python train.py --model="image diffusion model" --dataset="microscope photos of single blood and bone marrow cells" --train_examples=194171 --image_size=32 --horizontal_flip=true --conditioning="none" --arch="uvit" --objective="epsilon" --cond_dim=256 --norm="layernorm" --norm_position="res_post" --hidden_act="squared_relu" --mlp_ratio=4 --head_dim=32 --fused_qkv=false --qk_norm=false --parallel_block=false --inner_norm=false --moe="soft" --num_experts=8 --moe_every=2 --expert_mlp_ratio=1 --slots_per_expert=2 --shared_expert=false --patch_size=[4, 4] --layers=12 --width=256 --positions="learned" --optimizer="muon" --muon_scale="original" --learning_rate=0.017 --momentum=0.95 --nesterov=true --orthogonalizer="newton_schulz_5" --adamw_lr_other_params=0.0013 --max_steps=12000 --batch_size=384 --epochs=23.7 --lr_schedule="wsd" --decay_fraction=0.4 --final_lr_fraction=0.05 --warmup_steps=360 --weight_decay=0.02 --adamw_weight_decay_other_params=0.01
Rows from block 9 of a small image diffusion model, named by matrix and row number. Rows with one number within an expert belong to one neuron, the router's apart. Each number is 50 + 15 x the weight over its row's rms, rounded and kept within 0 to 99. All counts start at 0.
Before each expert's rows are labels from the 100 images, of 14848 (inputs lightly noised), where the router gives the expert most weight on average: "patch colour" is the nearest of a few named colours to the mean colour under the peak. Only what is clearly more common there than usual is listed. The data: microscope photos of single blood and bone marrow cells. In brackets: how many of the 100, against the usual share in percent.
# router: slot weights (model.blocks.9.mlp.router.weight, 16x256, trained with AdamW), inputs 208-255
# up: expert up (model.blocks.9.mlp.up, 8x256x256), inputs 208-255
# down: expert down (model.blocks.9.mlp.down, 8x256x256, transposed), outputs 208-255

# expert 3
patch colour: grey (46 vs 22.3)
router.6:60 80 36 21 70 51 53 54 50 68 33 53 73 71 20 48 57 42 41 57 38 32 47 45 45 53 56 51 76 51 76 29 38 55 50 74 45 48 40 55 43 57 25 29 72 50 31 35
router.7:28 59 51 60 30 70 66 42 62 85 49 35 53 62 40 37 46 58 70 41 31 40 49 46 41 59 34 59 58 28 62 31 71 31 62 46 60 38 37 35 72 63 25 46 67 28 51 54
up.1:34 28 63 39 42 68 36 66 78 48 43 65 59 59 60 67 35 34 30 57 48 53 25 42 59 53 37 63 48 48 26 49 36 39 27 50 52 28 38 45 37 34 72 63 55 69 38 69
down.1:34 80 39 47 54 72 24 57 65 76 39 38 79 52 21 34 55 76 43 65 35 40 62 58 44 63 72 59 58 36 70 43 62 36 45 60 67 45 52 72 29 58 45 70 39 65 19 44
up.3:48 65 44 43 65 33 74 31 41 35 59 52 50 32 60 55 63 67 54 50 40 27 48 68 60 43 26 30 55 54 39 36 43 55 61 47 56 47 22 53 65 52 44 75 46 30 68 62
down.3:51 40 43 68 26 47 32 54 45 53 46 46 40 72 54 34 76 37 36 44 56 42 62 49 55 31 52 41 28 43 74 62 53 53 48 69 72 63 55 14 32 40 82 60 62 21 49 58
up.4:57 40 38 44 67 35 46 38 24 53 48 71 73 37 34 55 46 46 41 32 49 49 85 72 54 79 39 43 47 46 35 43 59 51 68 45 21 49 51 51 26 37 60 50 55 45 61 26
down.4:74 46 72 68 35 61 08 58 41 51 47 35 50 58 54 23 50 49 42 51 29 59 41 68 53 50 58 52 25 54 74 99 49 49 25 61 64 51 36 44 38 60 71 55 60 58 51 50
up.5:53 61 65 27 50 34 42 54 72 75 67 50 23 24 43 59 65 27 35 44 62 34 40 48 44 66 57 72 53 52 32 56 33 63 41 56 58 57 53 54 55 53 58 29 59 33 17 51
down.5:66 71 63 39 73 70 65 40 52 18 41 65 35 58 55 66 46 62 58 49 64 55 60 39 51 51 23 08 75 51 79 53 68 32 43 60 55 44 63 39 64 16 54 49 34 59 50 37
up.6:43 56 58 43 54 49 60 29 34 59 31 72 65 46 44 52 51 51 38 42 65 42 54 49 54 42 61 54 63 54 26 38 91 54 63 59 45 61 56 63 57 19 44 18 78 48 36 24
down.6:47 67 73 60 40 49 29 35 43 43 57 29 28 46 80 51 66 26 56 41 63 76 33 39 42 50 34 44 22 33 52 76 51 72 29 27 52 26 52 64 42 57 71 68 43 36 59 60

# expert 4
patch colour: purple (69 vs 21.5)
router.8:57 48 71 62 43 52 38 53 66 44 44 61 52 60 64 70 28 63 42 59 47 48 63 43 52 63 41 61 69 38 57 27 54 81 76 48 64 61 56 32 69 66 58 25 52 54 38 45
router.9:45 40 40 53 73 68 64 46 73 67 51 54 48 48 51 67 54 51 61 57 53 57 55 46 38 45 47 48 61 66 57 44 61 60 72 55 63 25 50 67 27 64 46 36 36 60 34 27
up.0:80 66 76 60 48 19 34 63 50 65 81 42 25 58 42 60 54 50 60 57 61 56 30 39 15 60 42 55 52 70 68 53 39 57 31 87 69 44 64 63 38 48 56 43 30 59 61 50
down.0:47 69 57 60 61 15 28 69 70 76 48 56 32 62 56 60 45 38 33 46 42 40 59 52 58 44 65 39 51 46 58 49 47 52 63 56 23 27 53 51 49 34 98 65 50 42 35 88
up.1:69 66 84 59 42 72 37 61 53 37 55 32 65 45 59 12 41 21 42 58 62 43 36 66 43 36 47 64 49 35 48 69 45 64 33 54 53 60 55 52 49 65 46 55 41 58 46 62
down.1:54 50 45 46 44 44 31 58 47 53 49 62 43 29 77 59 45 56 32 38 78 35 48 59 60 33 58 34 56 34 68 46 38 55 45 61 35 19 24 57 58 49 73 48 45 35 55 62
up.2:56 63 78 48 58 81 32 86 68 58 63 32 61 65 53 35 30 59 59 52 35 59 65 47 17 66 49 50 52 25 53 51 40 61 49 48 48 61 46 30 58 34 40 61 36 25 50 30
down.2:31 58 43 49 34 30 52 32 32 24 73 39 51 42 52 23 51 43 62 46 18 57 40 55 28 65 38 50 76 39 62 44 72 28 52 77 46 43 58 62 33 63 67 38 52 33 27 59
up.3:40 53 30 52 71 27 48 74 64 66 37 50 43 54 34 74 58 57 48 39 45 50 62 58 38 60 49 74 63 39 66 40 46 53 44 48 51 31 46 65 52 62 50 64 51 59 51 37
down.3:62 70 51 71 57 61 50 57 44 42 50 62 42 64 54 19 51 38 56 42 51 47 64 59 23 51 26 49 51 39 56 31 38 33 39 52 66 33 53 57 48 65 96 64 68 55 43 48
up.4:37 49 55 69 41 37 57 65 54 43 37 29 41 35 36 53 71 59 31 45 38 41 07 51 72 48 54 66 70 52 79 51 44 46 36 55 33 49 47 75 62 66 53 65 60 70 33 49
down.4:46 61 45 30 39 39 57 13 75 38 26 61 33 60 38 52 45 57 70 21 36 54 81 18 60 49 49 38 20 41 52 54 37 32 49 43 37 47 62 53 41 63 37 45 49 38 71 65

# expert 5
patch colour: white (48 vs 21.6)
router.10:47 56 29 20 44 67 46 54 34 60 57 51 72 61 41 64 34 33 48 46 37 30 54 66 64 73 63 73 48 42 64 41 70 74 43 54 66 55 20 67 44 39 36 40 60 49 53 39
router.11:71 52 29 45 35 75 32 65 55 64 44 33 79 40 42 44 45 60 45 57 57 45 70 60 50 45 63 60 52 31 51 36 70 49 43 65 64 57 23 42 54 42 40 33 69 74 43 37
up.0:66 47 26 66 49 39 47 28 62 59 45 50 47 60 21 63 53 42 79 75 49 46 68 63 57 67 47 49 14 40 47 37 44 09 28 38 54 76 83 64 53 44 43 62 62 62 68 41
down.0:26 76 86 55 61 74 60 59 45 45 70 53 45 43 60 54 52 41 19 23 39 63 41 45 30 41 54 48 69 56 57 84 41 92 55 60 41 31 42 32 45 65 56 40 46 37 24 56
up.1:60 52 28 40 47 56 51 56 45 68 52 41 25 58 44 72 73 74 59 36 32 47 32 46 74 63 63 67 48 28 78 33 48 68 45 32 33 61 34 47 52 45 44 77 53 32 76 30
down.1:40 37 68 67 58 35 51 38 55 33 58 49 66 48 39 39 40 21 34 56 57 55 53 71 37 40 35 39 36 82 43 65 50 40 63 49 53 41 79 57 47 43 52 32 41 67 25 68
up.2:59 52 46 66 47 50 51 53 39 60 80 38 79 66 46 29 42 43 56 84 40 55 61 47 54 43 41 70 71 27 65 69 72 34 54 52 48 45 59 54 25 62 38 52 53 76 49 43
down.2:45 32 55 45 57 44 52 53 63 42 38 60 27 49 49 62 53 55 47 36 47 57 32 41 51 50 71 32 36 89 52 38 31 82 51 33 60 49 50 53 88 36 61 31 46 28 75 62
up.3:33 55 65 62 35 55 30 70 28 55 45 39 64 43 63 59 27 34 62 46 59 44 42 59 41 63 60 63 31 38 53 41 20 59 38 35 41 58 61 48 68 74 63 49 45 78 52 54
down.3:68 46 41 46 60 42 59 32 64 44 63 43 42 62 38 45 62 52 47 55 40 55 61 43 63 51 55 58 63 50 44 63 78 40 72 64 53 49 28 51 43 29 44 53 66 27 47 43
up.5:64 17 72 35 51 56 64 45 51 37 58 41 43 59 16 29 46 31 44 54 44 42 37 55 65 44 50 65 43 30 61 63 38 49 39 44 46 59 16 32 28 08 40 66 32 18 19 44
down.5:49 68 40 61 37 32 39 54 49 71 45 60 50 31 76 63 61 60 47 34 53 64 52 48 32 77 48 26 47 82 31 49 64 57 69 50 57 44 97 74 58 91 54 34 58 72 64 44

# expert 6
patch colour: blue (70 vs 8.6)
router.12:26 57 43 43 60 39 56 48 45 34 34 51 55 81 45 49 68 70 38 72 50 46 48 48 36 41 40 46 73 61 82 18 32 48 49 65 51 42 49 58 51 41 76 52 46 05 51 21
router.13:28 38 38 18 36 76 52 61 57 49 53 40 67 73 36 58 46 34 45 61 37 31 41 67 78 68 57 69 64 49 66 51 39 70 33 57 49 49 28 85 55 46 39 28 66 37 52 41
up.2:53 43 50 55 21 48 64 65 69 37 15 47 58 47 65 54 58 36 37 56 59 40 68 62 33 20 46 33 65 56 50 26 47 73 31 46 69 64 63 25 85 53 56 32 44 63 00 50
down.2:42 63 70 47 54 35 64 29 30 61 55 20 33 49 67 43 44 69 46 29 74 70 40 57 48 66 40 39 57 65 25 25 74 44 50 44 68 49 47 74 20 61 62 61 30 43 24 57
up.3:74 49 38 38 53 79 38 68 40 53 48 66 39 59 57 59 30 66 35 47 41 36 69 16 64 46 54 40 78 66 55 19 45 52 40 58 79 60 31 40 37 57 43 48 28 53 44 21
down.3:51 40 49 55 33 58 66 39 59 64 72 47 58 49 28 56 75 70 51 44 32 76 64 57 44 44 46 15 77 45 56 58 56 11 52 72 28 35 50 38 41 30 42 24 28 59 57 33
up.4:37 79 56 63 79 45 78 69 56 83 70 70 76 40 56 64 49 47 32 51 64 51 48 33 42 49 75 29 61 40 53 61 59 28 55 26 38 65 62 59 25 52 57 74 55 72 59 33
down.4:37 22 48 44 40 26 40 54 30 49 67 41 69 43 45 38 39 53 52 24 63 26 53 44 31 52 39 78 59 65 45 32 17 32 66 66 36 52 53 66 56 70 67 42 11 34 23 57
up.5:35 52 63 17 68 59 81 48 89 45 43 51 43 32 65 39 29 54 56 44 67 46 39 38 24 86 33 56 53 59 14 58 54 54 62 58 60 37 60 48 28 50 50 41 40 30 47 43
down.5:43 78 84 67 56 59 64 22 61 57 62 54 61 47 56 47 70 60 32 31 78 34 47 55 59 69 41 64 42 24 71 69 70 53 23 36 47 41 52 46 61 54 52 44 47 48 59 42
up.6:19 57 63 49 28 50 25 37 54 69 28 28 55 55 35 60 63 49 54 71 55 45 53 76 58 57 81 75 53 68 23 25 61 45 49 66 57 53 29 79 32 63 38 61 53 32 27 50
down.6:46 53 68 53 32 53 46 55 56 42 47 64 39 45 44 30 54 55 61 34 25 47 55 44 61 54 59 52 51 43 35 86 57 75 56 29 39 73 29 53 74 44 41 57 37 59 41 40

# expert 7
patch colour: purple (81 vs 21.5)
router.14:48 46 46 25 61 37 35 75 36 38 50 63 70 88 47 56 55 33 48 73 35 38 53 44 71 39 46 58 66 48 76 72 47 59 69 53 46 48 52 64 84 40 52 34 35 46 79 55
router.15:43 51 37 53 58 40 35 49 30 59 45 35 51 44 55 57 38 49 74 75 31 57 62 37 42 69 31 58 39 20 70 31 51 40 57 65 70 32 66 27 35 71 64 85 42 22 41 55
up.0:34 57 32 55 58 45 78 56 36 49 54 56 61 76 53 32 23 66 52 68 63 33 38 51 68 29 78 49 30 52 50 61 62 46 54 39 89 49 25 77 52 45 29 42 38 77 38 51
down.0:54 28 39 45 49 64 39 38 28 50 41 83 38 36 33 64 49 47 45 30 47 58 81 54 41 67 11 45 79 38 64 31 43 33 62 74 48 66 73 38 33 12 49 27 56 58 51 37
up.1:21 32 50 52 33 67 22 51 62 45 44 70 31 74 56 68 28 32 19 58 66 59 38 70 48 61 54 39 42 51 25 67 37 69 64 43 47 52 36 57 58 19 59 66 56 73 41 23
down.1:37 64 43 59 64 48 67 41 41 52 59 59 55 22 44 43 52 56 46 47 23 41 58 49 50 53 43 54 62 57 42 34 75 18 47 45 44 75 49 39 50 43 28 38 53 48 77 54
up.2:52 53 53 38 44 38 44 36 43 54 56 69 55 56 50 84 39 37 57 58 64 60 38 56 54 61 48 20 33 60 48 64 28 57 29 64 58 62 55 63 31 56 64 30 61 66 42 57
down.2:45 45 29 42 61 59 44 55 54 36 54 72 50 51 42 62 14 40 41 56 62 39 55 31 66 18 59 64 45 41 46 17 40 34 75 49 50 38 46 55 87 27 31 57 49 60 26 34
up.3:38 46 44 29 69 36 44 46 31 33 43 82 45 45 13 45 24 42 61 58 24 63 60 47 82 53 41 56 38 35 73 29 50 42 62 42 46 54 45 68 49 54 48 62 47 26 58 59
down.3:53 64 75 60 52 60 79 54 70 69 60 44 44 78 58 51 32 67 65 59 61 17 52 55 42 61 36 53 51 40 43 41 49 59 51 54 54 52 39 30 56 52 50 27 83 65 13 41
up.4:61 60 69 63 49 44 62 42 35 59 81 66 66 54 36 71 44 48 37 51 50 41 50 51 23 62 50 44 32 59 56 73 43 60 57 59 40 41 69 71 56 50 55 50 35 39 43 63
down.4:47 42 57 25 49 50 53 47 43 34 58 70 42 75 43 55 32 48 54 52 58 42 59 53 50 25 37 38 70 50 61 54 66 43 47 99 63 21 37 43 58 38 37 61 78 34 48 21