Rows from expert 3 of block 3, named by matrix and row number. Rows with one number belong to one neuron. Each number is 128 + 24 x the weight over its row's rms, rounded and kept within 0 to 255. All counts start at 0. Numbers have three digits each. After the name is the row's rms in percent of the matrix's.
# up: expert up (model.blocks.3.mlp.up, 8x256x256), inputs 128-255
# down: expert down (model.blocks.3.mlp.down, 8x256x256, transposed), outputs 128-255
up.11 133:133121180156151118147123124134124117106133136086167131078106132104077137147136101156116111127154110110187119126126124106167104091124099120125144114125132121098089120139160108137122147118122128115124141151105174125143113122125115164113095109109135142142115154126082160142151092148127122168095117154107105137135122118138118137167124121148129112158142161111185133152102123125181128191142
up.14 124:142126109123123149134127136184139101120129130145150155133111135112125129171084072094129132115118130150140121157139146149121092119086108126151131164117117126082126100130150106154158113151088110139138108104171120159085135137164105150147119120187121150119126143145138137148105123133175110157167146113138106150144120096172096116150106132115148100154166115155065114137136155110119106082131
up.16 130:114119104179134163103127139124115092090130153131152148163137106162117123146100109108124148158117106148152140073137111130090132096110179109111101141123122103130132100130130141111129119132159112126156099121110112081109095168149143161115148113089109091173171134131131126108102123126100138166133101132120106132108100145106148117136122120163130143099102137125120176118111101096133121142111
up.17 138:117122178126130102108134116143085135160120171175150121141157126129106175149122154149129166132122140107086164137146187116144116113178089125141138147122113098118113144130107152099128078137139147148124125106083117151136068105106170136130095098137122131129116140092150122127135163134144140139079150150135101122122137152095136113110139122086143099121123129093125098164184146144158100134141
up.18 131:099180132157131148126106135111127065164129126154153147103152138074145140091122104076134110086104101158104129171119107104123154159098095125096085122137121112144133130152167125176143137114125121139176136123139133138127124136074102115101174137190155118140110120108140124128087133143138115149134137139111137107155151093110101149146158098135110142148135080120157141118095134097122140143115
up.20 128:098129141105090143132133126150153161125138131142131119180126109121155109143103124153098136137159117117128148087139130142097136158107137163152084128112128125092113091102131137111138119143122092106168146156089145148121116140106160150149135133113109105159118123123135134153154140105112111155113125136111126133170148169154125111143136127120146140137150146139133147141122147144159145091093
up.24 125:134118099151111099114103130142093104143122097151089128124143131153147100139127101118134108106143168092160157106126111119115132090135144112081146118144124149184139102129117133130130191121144135096103119118144146101112117172091119125121170082103109183127063130125109152124152160132156133141146122120128120104126116112142111134178136149124083105167131110136125143130131155117172108144086
up.26 131:130148126145147114129132138136103127146106134157121160121148110133124119123139080136103078052155115114100124128134148109148094119072123118128121130137108162112163112123127172131100192076096124108140096144076145139084114181150098170138121130151097133132134123147104148161110134158107152123124138129144132121116145110120129125094143122107096098164113083107098122137137177144130136115123
up.27 117:102082133099146111134144133191165197125176125110113110140120116114154147157125097139107132143145151114110133116157140112139080181132144119145155157147115141115112119065123137107144159124116088148114112139116150113119151082134126134115108156146165138093115075070138128105118093112151128152097143125193131134135149133136111115126121120106153161107126120141132101184162176128160124098095
up.29 132:138163111139084127142142143120140098139146145123181126145133123167134144112110147152140157077141157176122140143135114124131092145143171108146108111081140145089152127089150174101136143146097098112097083120125130120120156152127160112142076065142095141140123172168118144113155083161141118115127126088131166152127124124114104124100177108131139103085127137085112105080144177163111141127134
up.30 146:152148108136144093165109138146155142138125140117133083146118116100133150152110134133141109166119136129121190144094109104103132134143091141083090096142152150124128145033175089119095103108100162142128163110141156134090124111158095149124130137135127159130115158107122095157125092117123135128143091113087161143128156127126104119169157090122135176134144171167130130167122135133148151140149
up.31 127:146098158106145116108163064124133149145134144150136153123141134151117144141149097123064105121097172146090125104114158177130151115131136115105136119140098101143112136103161091107162154126088128133138131146113135162091125163123120088123151095146062127120111118138087108099157135166116136153117118093098073126145143100128119154124144130147131137108123108151099122169160131118155167108109
up.32 136:113102155154111149157161139101147147159081146111131131119158115138088127120104126094073153136107146127140093159102149139183094097117100157134130105125145129105152143089149084108145117136099073132143121139130115121113164123123145139152099091133146143113097128185122144143117115160160128122114112127157101115144079130146144070177114119126138131094149144129108086139114137101186099149158
up.33 150:118133147142104122126125152110172133140104136147134136102118118136130099135103116109145124083098111095134123163154159138159171074151131151143153141146137143173185169149147145123102152137128091123184091126124121111127152129119147151140124086151140182150110149154158171168131147102128119150097137092111125118090124126106185156084096132130079182135162120106126165138145128115115116131138
up.35 072:117127167145134143133125163150141139157126170140104104111125112103120085104112148177111134077114113106112127101134172141128153107091138170132111150146106143161129144108146128166109141152133161125107131151125075142115084142145141109134119115135165131149132130161121103171133089139058112112192146184125151121127131148123119128141114114116135098141153150099125134109120163128152140137154
up.37 134:122116149182087111127157130100144143190138136177131174121084117137129101084147172130144129125103134086134094133109121140096123118102098116152148127103125101103160147118113122165093101109108119076096076147111108150132133140157120113132138130137136156143082178123121160107112105154155131124112128128135126101112150100131113095094147146111135133135089142143111138099097123133119105139119
up.38 135:132147141145142110129095122165120116150106126122128144135152138148082100108117152148126140137158075113124189124145126146103122105155139151160092098161105124123126140158132138137146094122123179146125131103124126120109118119153121162097131165123173118139159131134106130155109186121128164095181134175071122134145123159096115148174126099108094132146112110112143112107143113080134121153124
up.40 121:141089142172111095151157139134086161127129127158118160155113147121149131143162143174090139158124133115124157102118119116100088164093140113168159129103135079096091193136138123072157102162141156151085104099140164080127113108099125118094131101116088093114145110094117153113143105162128140132132141143150111099156123137119102118142128103120139135107166108161097097133107151174169156110148
up.41 135:136135146114106121123116140124157178143088197095100154144120111138132152147095101139158160070122159140138118138134082126101139107158143147155089148117105089142130139094111128113131115127115128137140136114086145132120111121145154151145089097105120146115126144117114140128135129109083129137131148123120092132115115145091111088113148175126127167124157104110113161140139096145099103104133
up.43 136:137107136149159126108147146122113138122138156115128135109157090139158135129154122138119155134096114158139136104098113141126079142119154091157130118129063141060089143117129132156125108182124145140149122128112099149121114129139142154106126126134172127110117122093137145109122103155122171163135115095137119127103114125124136183146115134168094133097143120137115096120152156151150170156126
up.44 131:088088137139099163133096152097116116107141135185152091167132116138167155091080124128130149147097089104122149112151120105155112154139162128138125104093179160142133132133141109164138134128127141182121142129086115112090113111142136114139135137146122140125119145169144148083108161132132126134081135088124131139137128157086093150116162172155111145135141120135092142156138181100099109158102
up.45 140:096128132134121090157125109135125117132105131189123087117167101149098167120151113091149134130102132118151146108145119127111127106098109139131122146115094128149133149181098125131102103102099139125135125171116166130138073156106125125168155133123133152154126102106164147121183148132123128118085097168116130125124120131137126126111143095111114135092131136136117132150154174119192156092149
up.46 135:167128133115084105152143135116151172133152131108110106143141118082099161077157137160136164084115121123146122142112136130086146119106135104148102124107098161108117114129115125142123092098108143129129132139106120152168111084095109122104105172112118110094091101125126090150116127115145127154100134168159108131105117157153143094083114128074113126152154158157124056117137089166134114106151
up.47 146:125105153118112130131113112117147194176129174107116110108097146115152118129161118120094124104143117070137091119136077122177107134147127136160119113088129085121118142123118114142055183149091123116148125162081140120113105159113130109148098121077114161120114135134142080131146151133160127099124128106143134123093126116103092134117143166122137102137142149110090158115117116123121143091191
up.49 113:091116117129172146102166117114120148127113126126144147081163135152108145121144129154150100098120151124118148100157107136152124106137067105126107119133171177124152132084121141113137123094139139117111140118113092119130142098185161127076098144163120170131148111125061173129163138145144102159129092127154127109118163112089152165146081107134156116121199171130116126108131109136108136150115
down.11 123:116116162121119086138147148087163137092109103144109101125115086123165103138114156146137137148136153086151141121125093112119168134167145124133120114125086103137150133130113111117120107136107133106169167169130172105109124115180136111132128127124162141131115134142135132130098087124163091140122140105133110162123166139118140118114101139104151118185121116136094151097144140098153151107122
down.14 134:122136121148148150125139135109134125140134143123114083118091162193148118109150176122087128121123089140139161125071103114140108136145153090118119111129069106167135124104158167116093138113148106111105134105087114058133070131119121147150093124127150103149154165114125126159138124162083105127133103101123131154138157149093119167129155160147104149151116156103144146130105125136150142111112
down.16 140:082093133184110115109114151127107114131115125137118082101125078094073125137108130105181126067123145102105100174153097168145124122143126137132165135119118164166106164122135100117163136152135086180119085139131120101140093104108125104115104125144167111118077128125154171126124130128127105130127110097116110146178142166113127194144121153166129145140136106151126155125123169160116126146135
down.17 139:101115117137092151135120110125141132139151166150141090132082152124101135116105137182087100107134130117103120134110169135124115104105137129093156096139119158130120105153111118098135115122093109163102137169160106124119109189177084098103099153138174131130111130165131118138114094129113153127128116126163123151133110140134110178138119113124144111094089117171124146126125148117113114133113
down.18 129:142117086089096120153108143113170159138076183147124155134125102152148151131086134116105147156119124102132134104107123150117097131160113138133137148109154094139143168118093123108123097117170123089118159093125146133142148119154158097157096085117109153114137125136126127151160143135134137084129096126151106112143127106149144138106142091142123147145110196114126111125130117152119120115143
down.20 117:140146103146126152153147121111156150126141103151122135105139137130092144064140172093174099127086135139108136152121123141126128114128170143162183132117124136129098156132127100123112130099099157153055125123144134122132155103120098124105136139138150102108128109111109134118092136173144132113148104095153157144100153112122146144181133128140111102137125125150169132115107147163106143133134
down.24 130:082111144139154119121123135146155120168114152120104142151109098089129122097137112131105167133109134168132082123169195125141093131102154128159136151169139096127130085117156090137207122133082140177134116109149134130119143139088104161117126162125149079136137116126158110124108122103108128124106118147143083139096165140104124124154138148142113113138124139119114108129148098174111127113136
down.26 135:141138138127086121130124129110169122161139127122119140150129108153160069166130165100119098133103121118129109115070090201124134105129114149137163070094126130155115097150169109142114175123157154149142173139114132109136148115120125125077092111132157153118131109142147106119148118106113128112099106121132081112105139118130144143130136131155166151124132115138118109160110126088120115093140
down.27 118:140147093148121115121088135112135111158171093144137154087153088109110152078140137118147101148095095155115116117101126127097157100110175137120130117167156109096149141126124133131123127130117162140136161087133117129155122146131125082125117147122186109133120131170177130106135113119131131078143132156128086160122100103115129131081170133135094077082153129116104172135110120119091129132158
down.29 127:125115161117111173120131113115116134094084155145120122115135153146096096161153107117137108153145133144175102143108102086142101102102092150113141130134172121139135129119164078121115119113122135122138162134121110110136079121160115172117094118143130126110100136162117122122126116108094169125118126137122120132110103146136119175097161184089138120160123135117179160126134098109122110115128
down.30 145:135120135087109141109088113105128108173101096108110152105185145079115178121124137142106151112156097147214107154135132125130153153096145141116119165135147164137138137127117165144131122126167175173136128130097136121139081133113148125131134124171132108142143105140118148130134157122148080113158112102106119132156127152108108087093124111098129108169117102106146097091142111128085101119098
down.31 127:136135105126138097132114117104128150129112114146133102097127103113134145137079134085173155100129141142154135170094090128133165139129152101112100113119148103145176085134132136152114133136203148114143093101169146096145122129111118173133106090171129144127166143126147161157132126106103098104105136109173130150162110166105114112086102125144160096123122094111126170095107156125102147147180
down.32 128:176141106134150124144093124154103128123138078117159138103068127143173160131119106168167140115127164149124174110127104104089132141147172111152115119139134136142134161141163143140114119135117169140108099108131165107146059130112136145106130146135138114115148147115117147128160091150074126142136129101120121127126130123083122160092141129135167087118103088129156171138132121193104138077116
down.33 150:136075126119174138109180090130089113126104117156142115115143088077108212104126144134123142150119162149117111089101072108121155143136129116112099125126135167105096141132125105156149122156103131143143166129176091124135100134124117153147124115110168139094159122108173127112174127108114153116121109129112104098149124191150115106135099037123131089131136161122163159151154130148145146136118
down.35 091:142129124127087124102163083100104118141153089123158146171108145136099140170138147111126130142143112124146093153107085114168109123164087079146161135149145111088135132128146116144160122130106098109130149139119156179174154117101143133143152120082112089145138144139115129100158101089181166142083120118122162162154115122108156111120137112132148134105158130107102115129142096101088158135131
down.37 141:095138160116140141133144129174134129079120134108099070119134108110137148176136092112104149116148140136161140072140139073160126119175114161148086114139129131138137142171120177148119128166130116141077161115114134161071101180154129104152142163147114132134151131127196160171123095089138118097149142112148112153113132134097098159112119095143115144081115119164147103125143150110143128096166
down.38 146:161078098127111150117161100142148153102090122155121126106123114105141155133126123093116154207105150148149125148145127112151124123131097111125176182155136126131115146118131111098170158119146120100136150142133146163149145117122123120119080101132086132108123102147162120148168114113132101103111124124157114138142089136105122123121126156097123170106143171125146116153131141134133109075139
down.40 125:177128156145155146117131120153145099122115111115158115064139119151111154056086076116145135131121111102125088140135146103134167139154138127109074121137107156144127107135108157126104120126146111112140133139087130127077122164152114094135125154123170130167126124110161160114103143135130183133095163096132110127107142144152143145077116133122125105112121122118138155143181123106094138192135
down.41 117:088085146094135146146143110110088095106125140154119126118120125090086139123130146135168147151126123112144140082120148120165157104110130060128155124120135126100123158130133131151184125073107133117132159111162127135117113141134152125131170130145143090119110167155125102131135150110166169131101130157128147150128159159137126158125140048144150121133105141132084141134136137160135157136120
down.43 126:124139132133151102118097103142133100133139144124106093136082146099129164156137109098132150085135129148122141104191176096105188142156099125120132112137150123164099114129118136148102142145125152131100153111160127136124128166141088083099116145128139150135130108153160090169110122140135125071129114140120129106135150134090138145105135073130137093124117133162087146121153142112120102172127
down.44 124:121128100132116094166143108177162141131133139096123142163148128143130144152111148106146084122151133138091091131101114130131175089119115092092126160159117160136159116150124134115129162121087145139167092134139145150137185143101070101126132135117113133104123119068142081142130137112167129128143097130148148139140119123148139133118151121139156109101087121134120140147126120178162140121096
down.45 145:141153097099146117115093110121153134163137119154091160143129122115096127110078083145125142113154124097139130113107119116134138164157111120114084119135140144132133148168100104142131114134152157153111083125141138162131140146167146153086074108126132166151079092089155107148136157142155120141135142128084102160154168109117116103139115142179100132150128132151071135111112114123096123143142
down.46 124:089092120144170132116117086154094114115104126127126145110073107119133122144093136124141122138123142093102150117114082125148148118150127122096143138175127130123153124128082088117129132167120142128128126104145109111079128146122141121131165126123147134104151164130146181140144148150147136088134130091083159129118145146088154156166118101198115135140134109109123154153150161146135126170123
down.47 144:106145116156105156133146133164119107099119138162081115145168076156140115108133116117143121120111171165140141116102190156122120134124113144178106147114123163130113106149134165122159082133119118117101144131149106168110164107109161111152147160165146076131146106129113151116123138104107116153087135137127121138161127134117155149129110112122084209105066138138099098148101113127119105145106
down.49 128:133116136170085117089077122142152121120189132102124092128086126109118145159156155156113175143150111149109119146120117085145137087131174143111115092141075183142149131134124128154143180129128083167152134129131146136129150094087117134094150143103136074119124144140131083107117123134101132124105131156102125142124109158117106108125141137125110151093105122127126073137121142105115118113113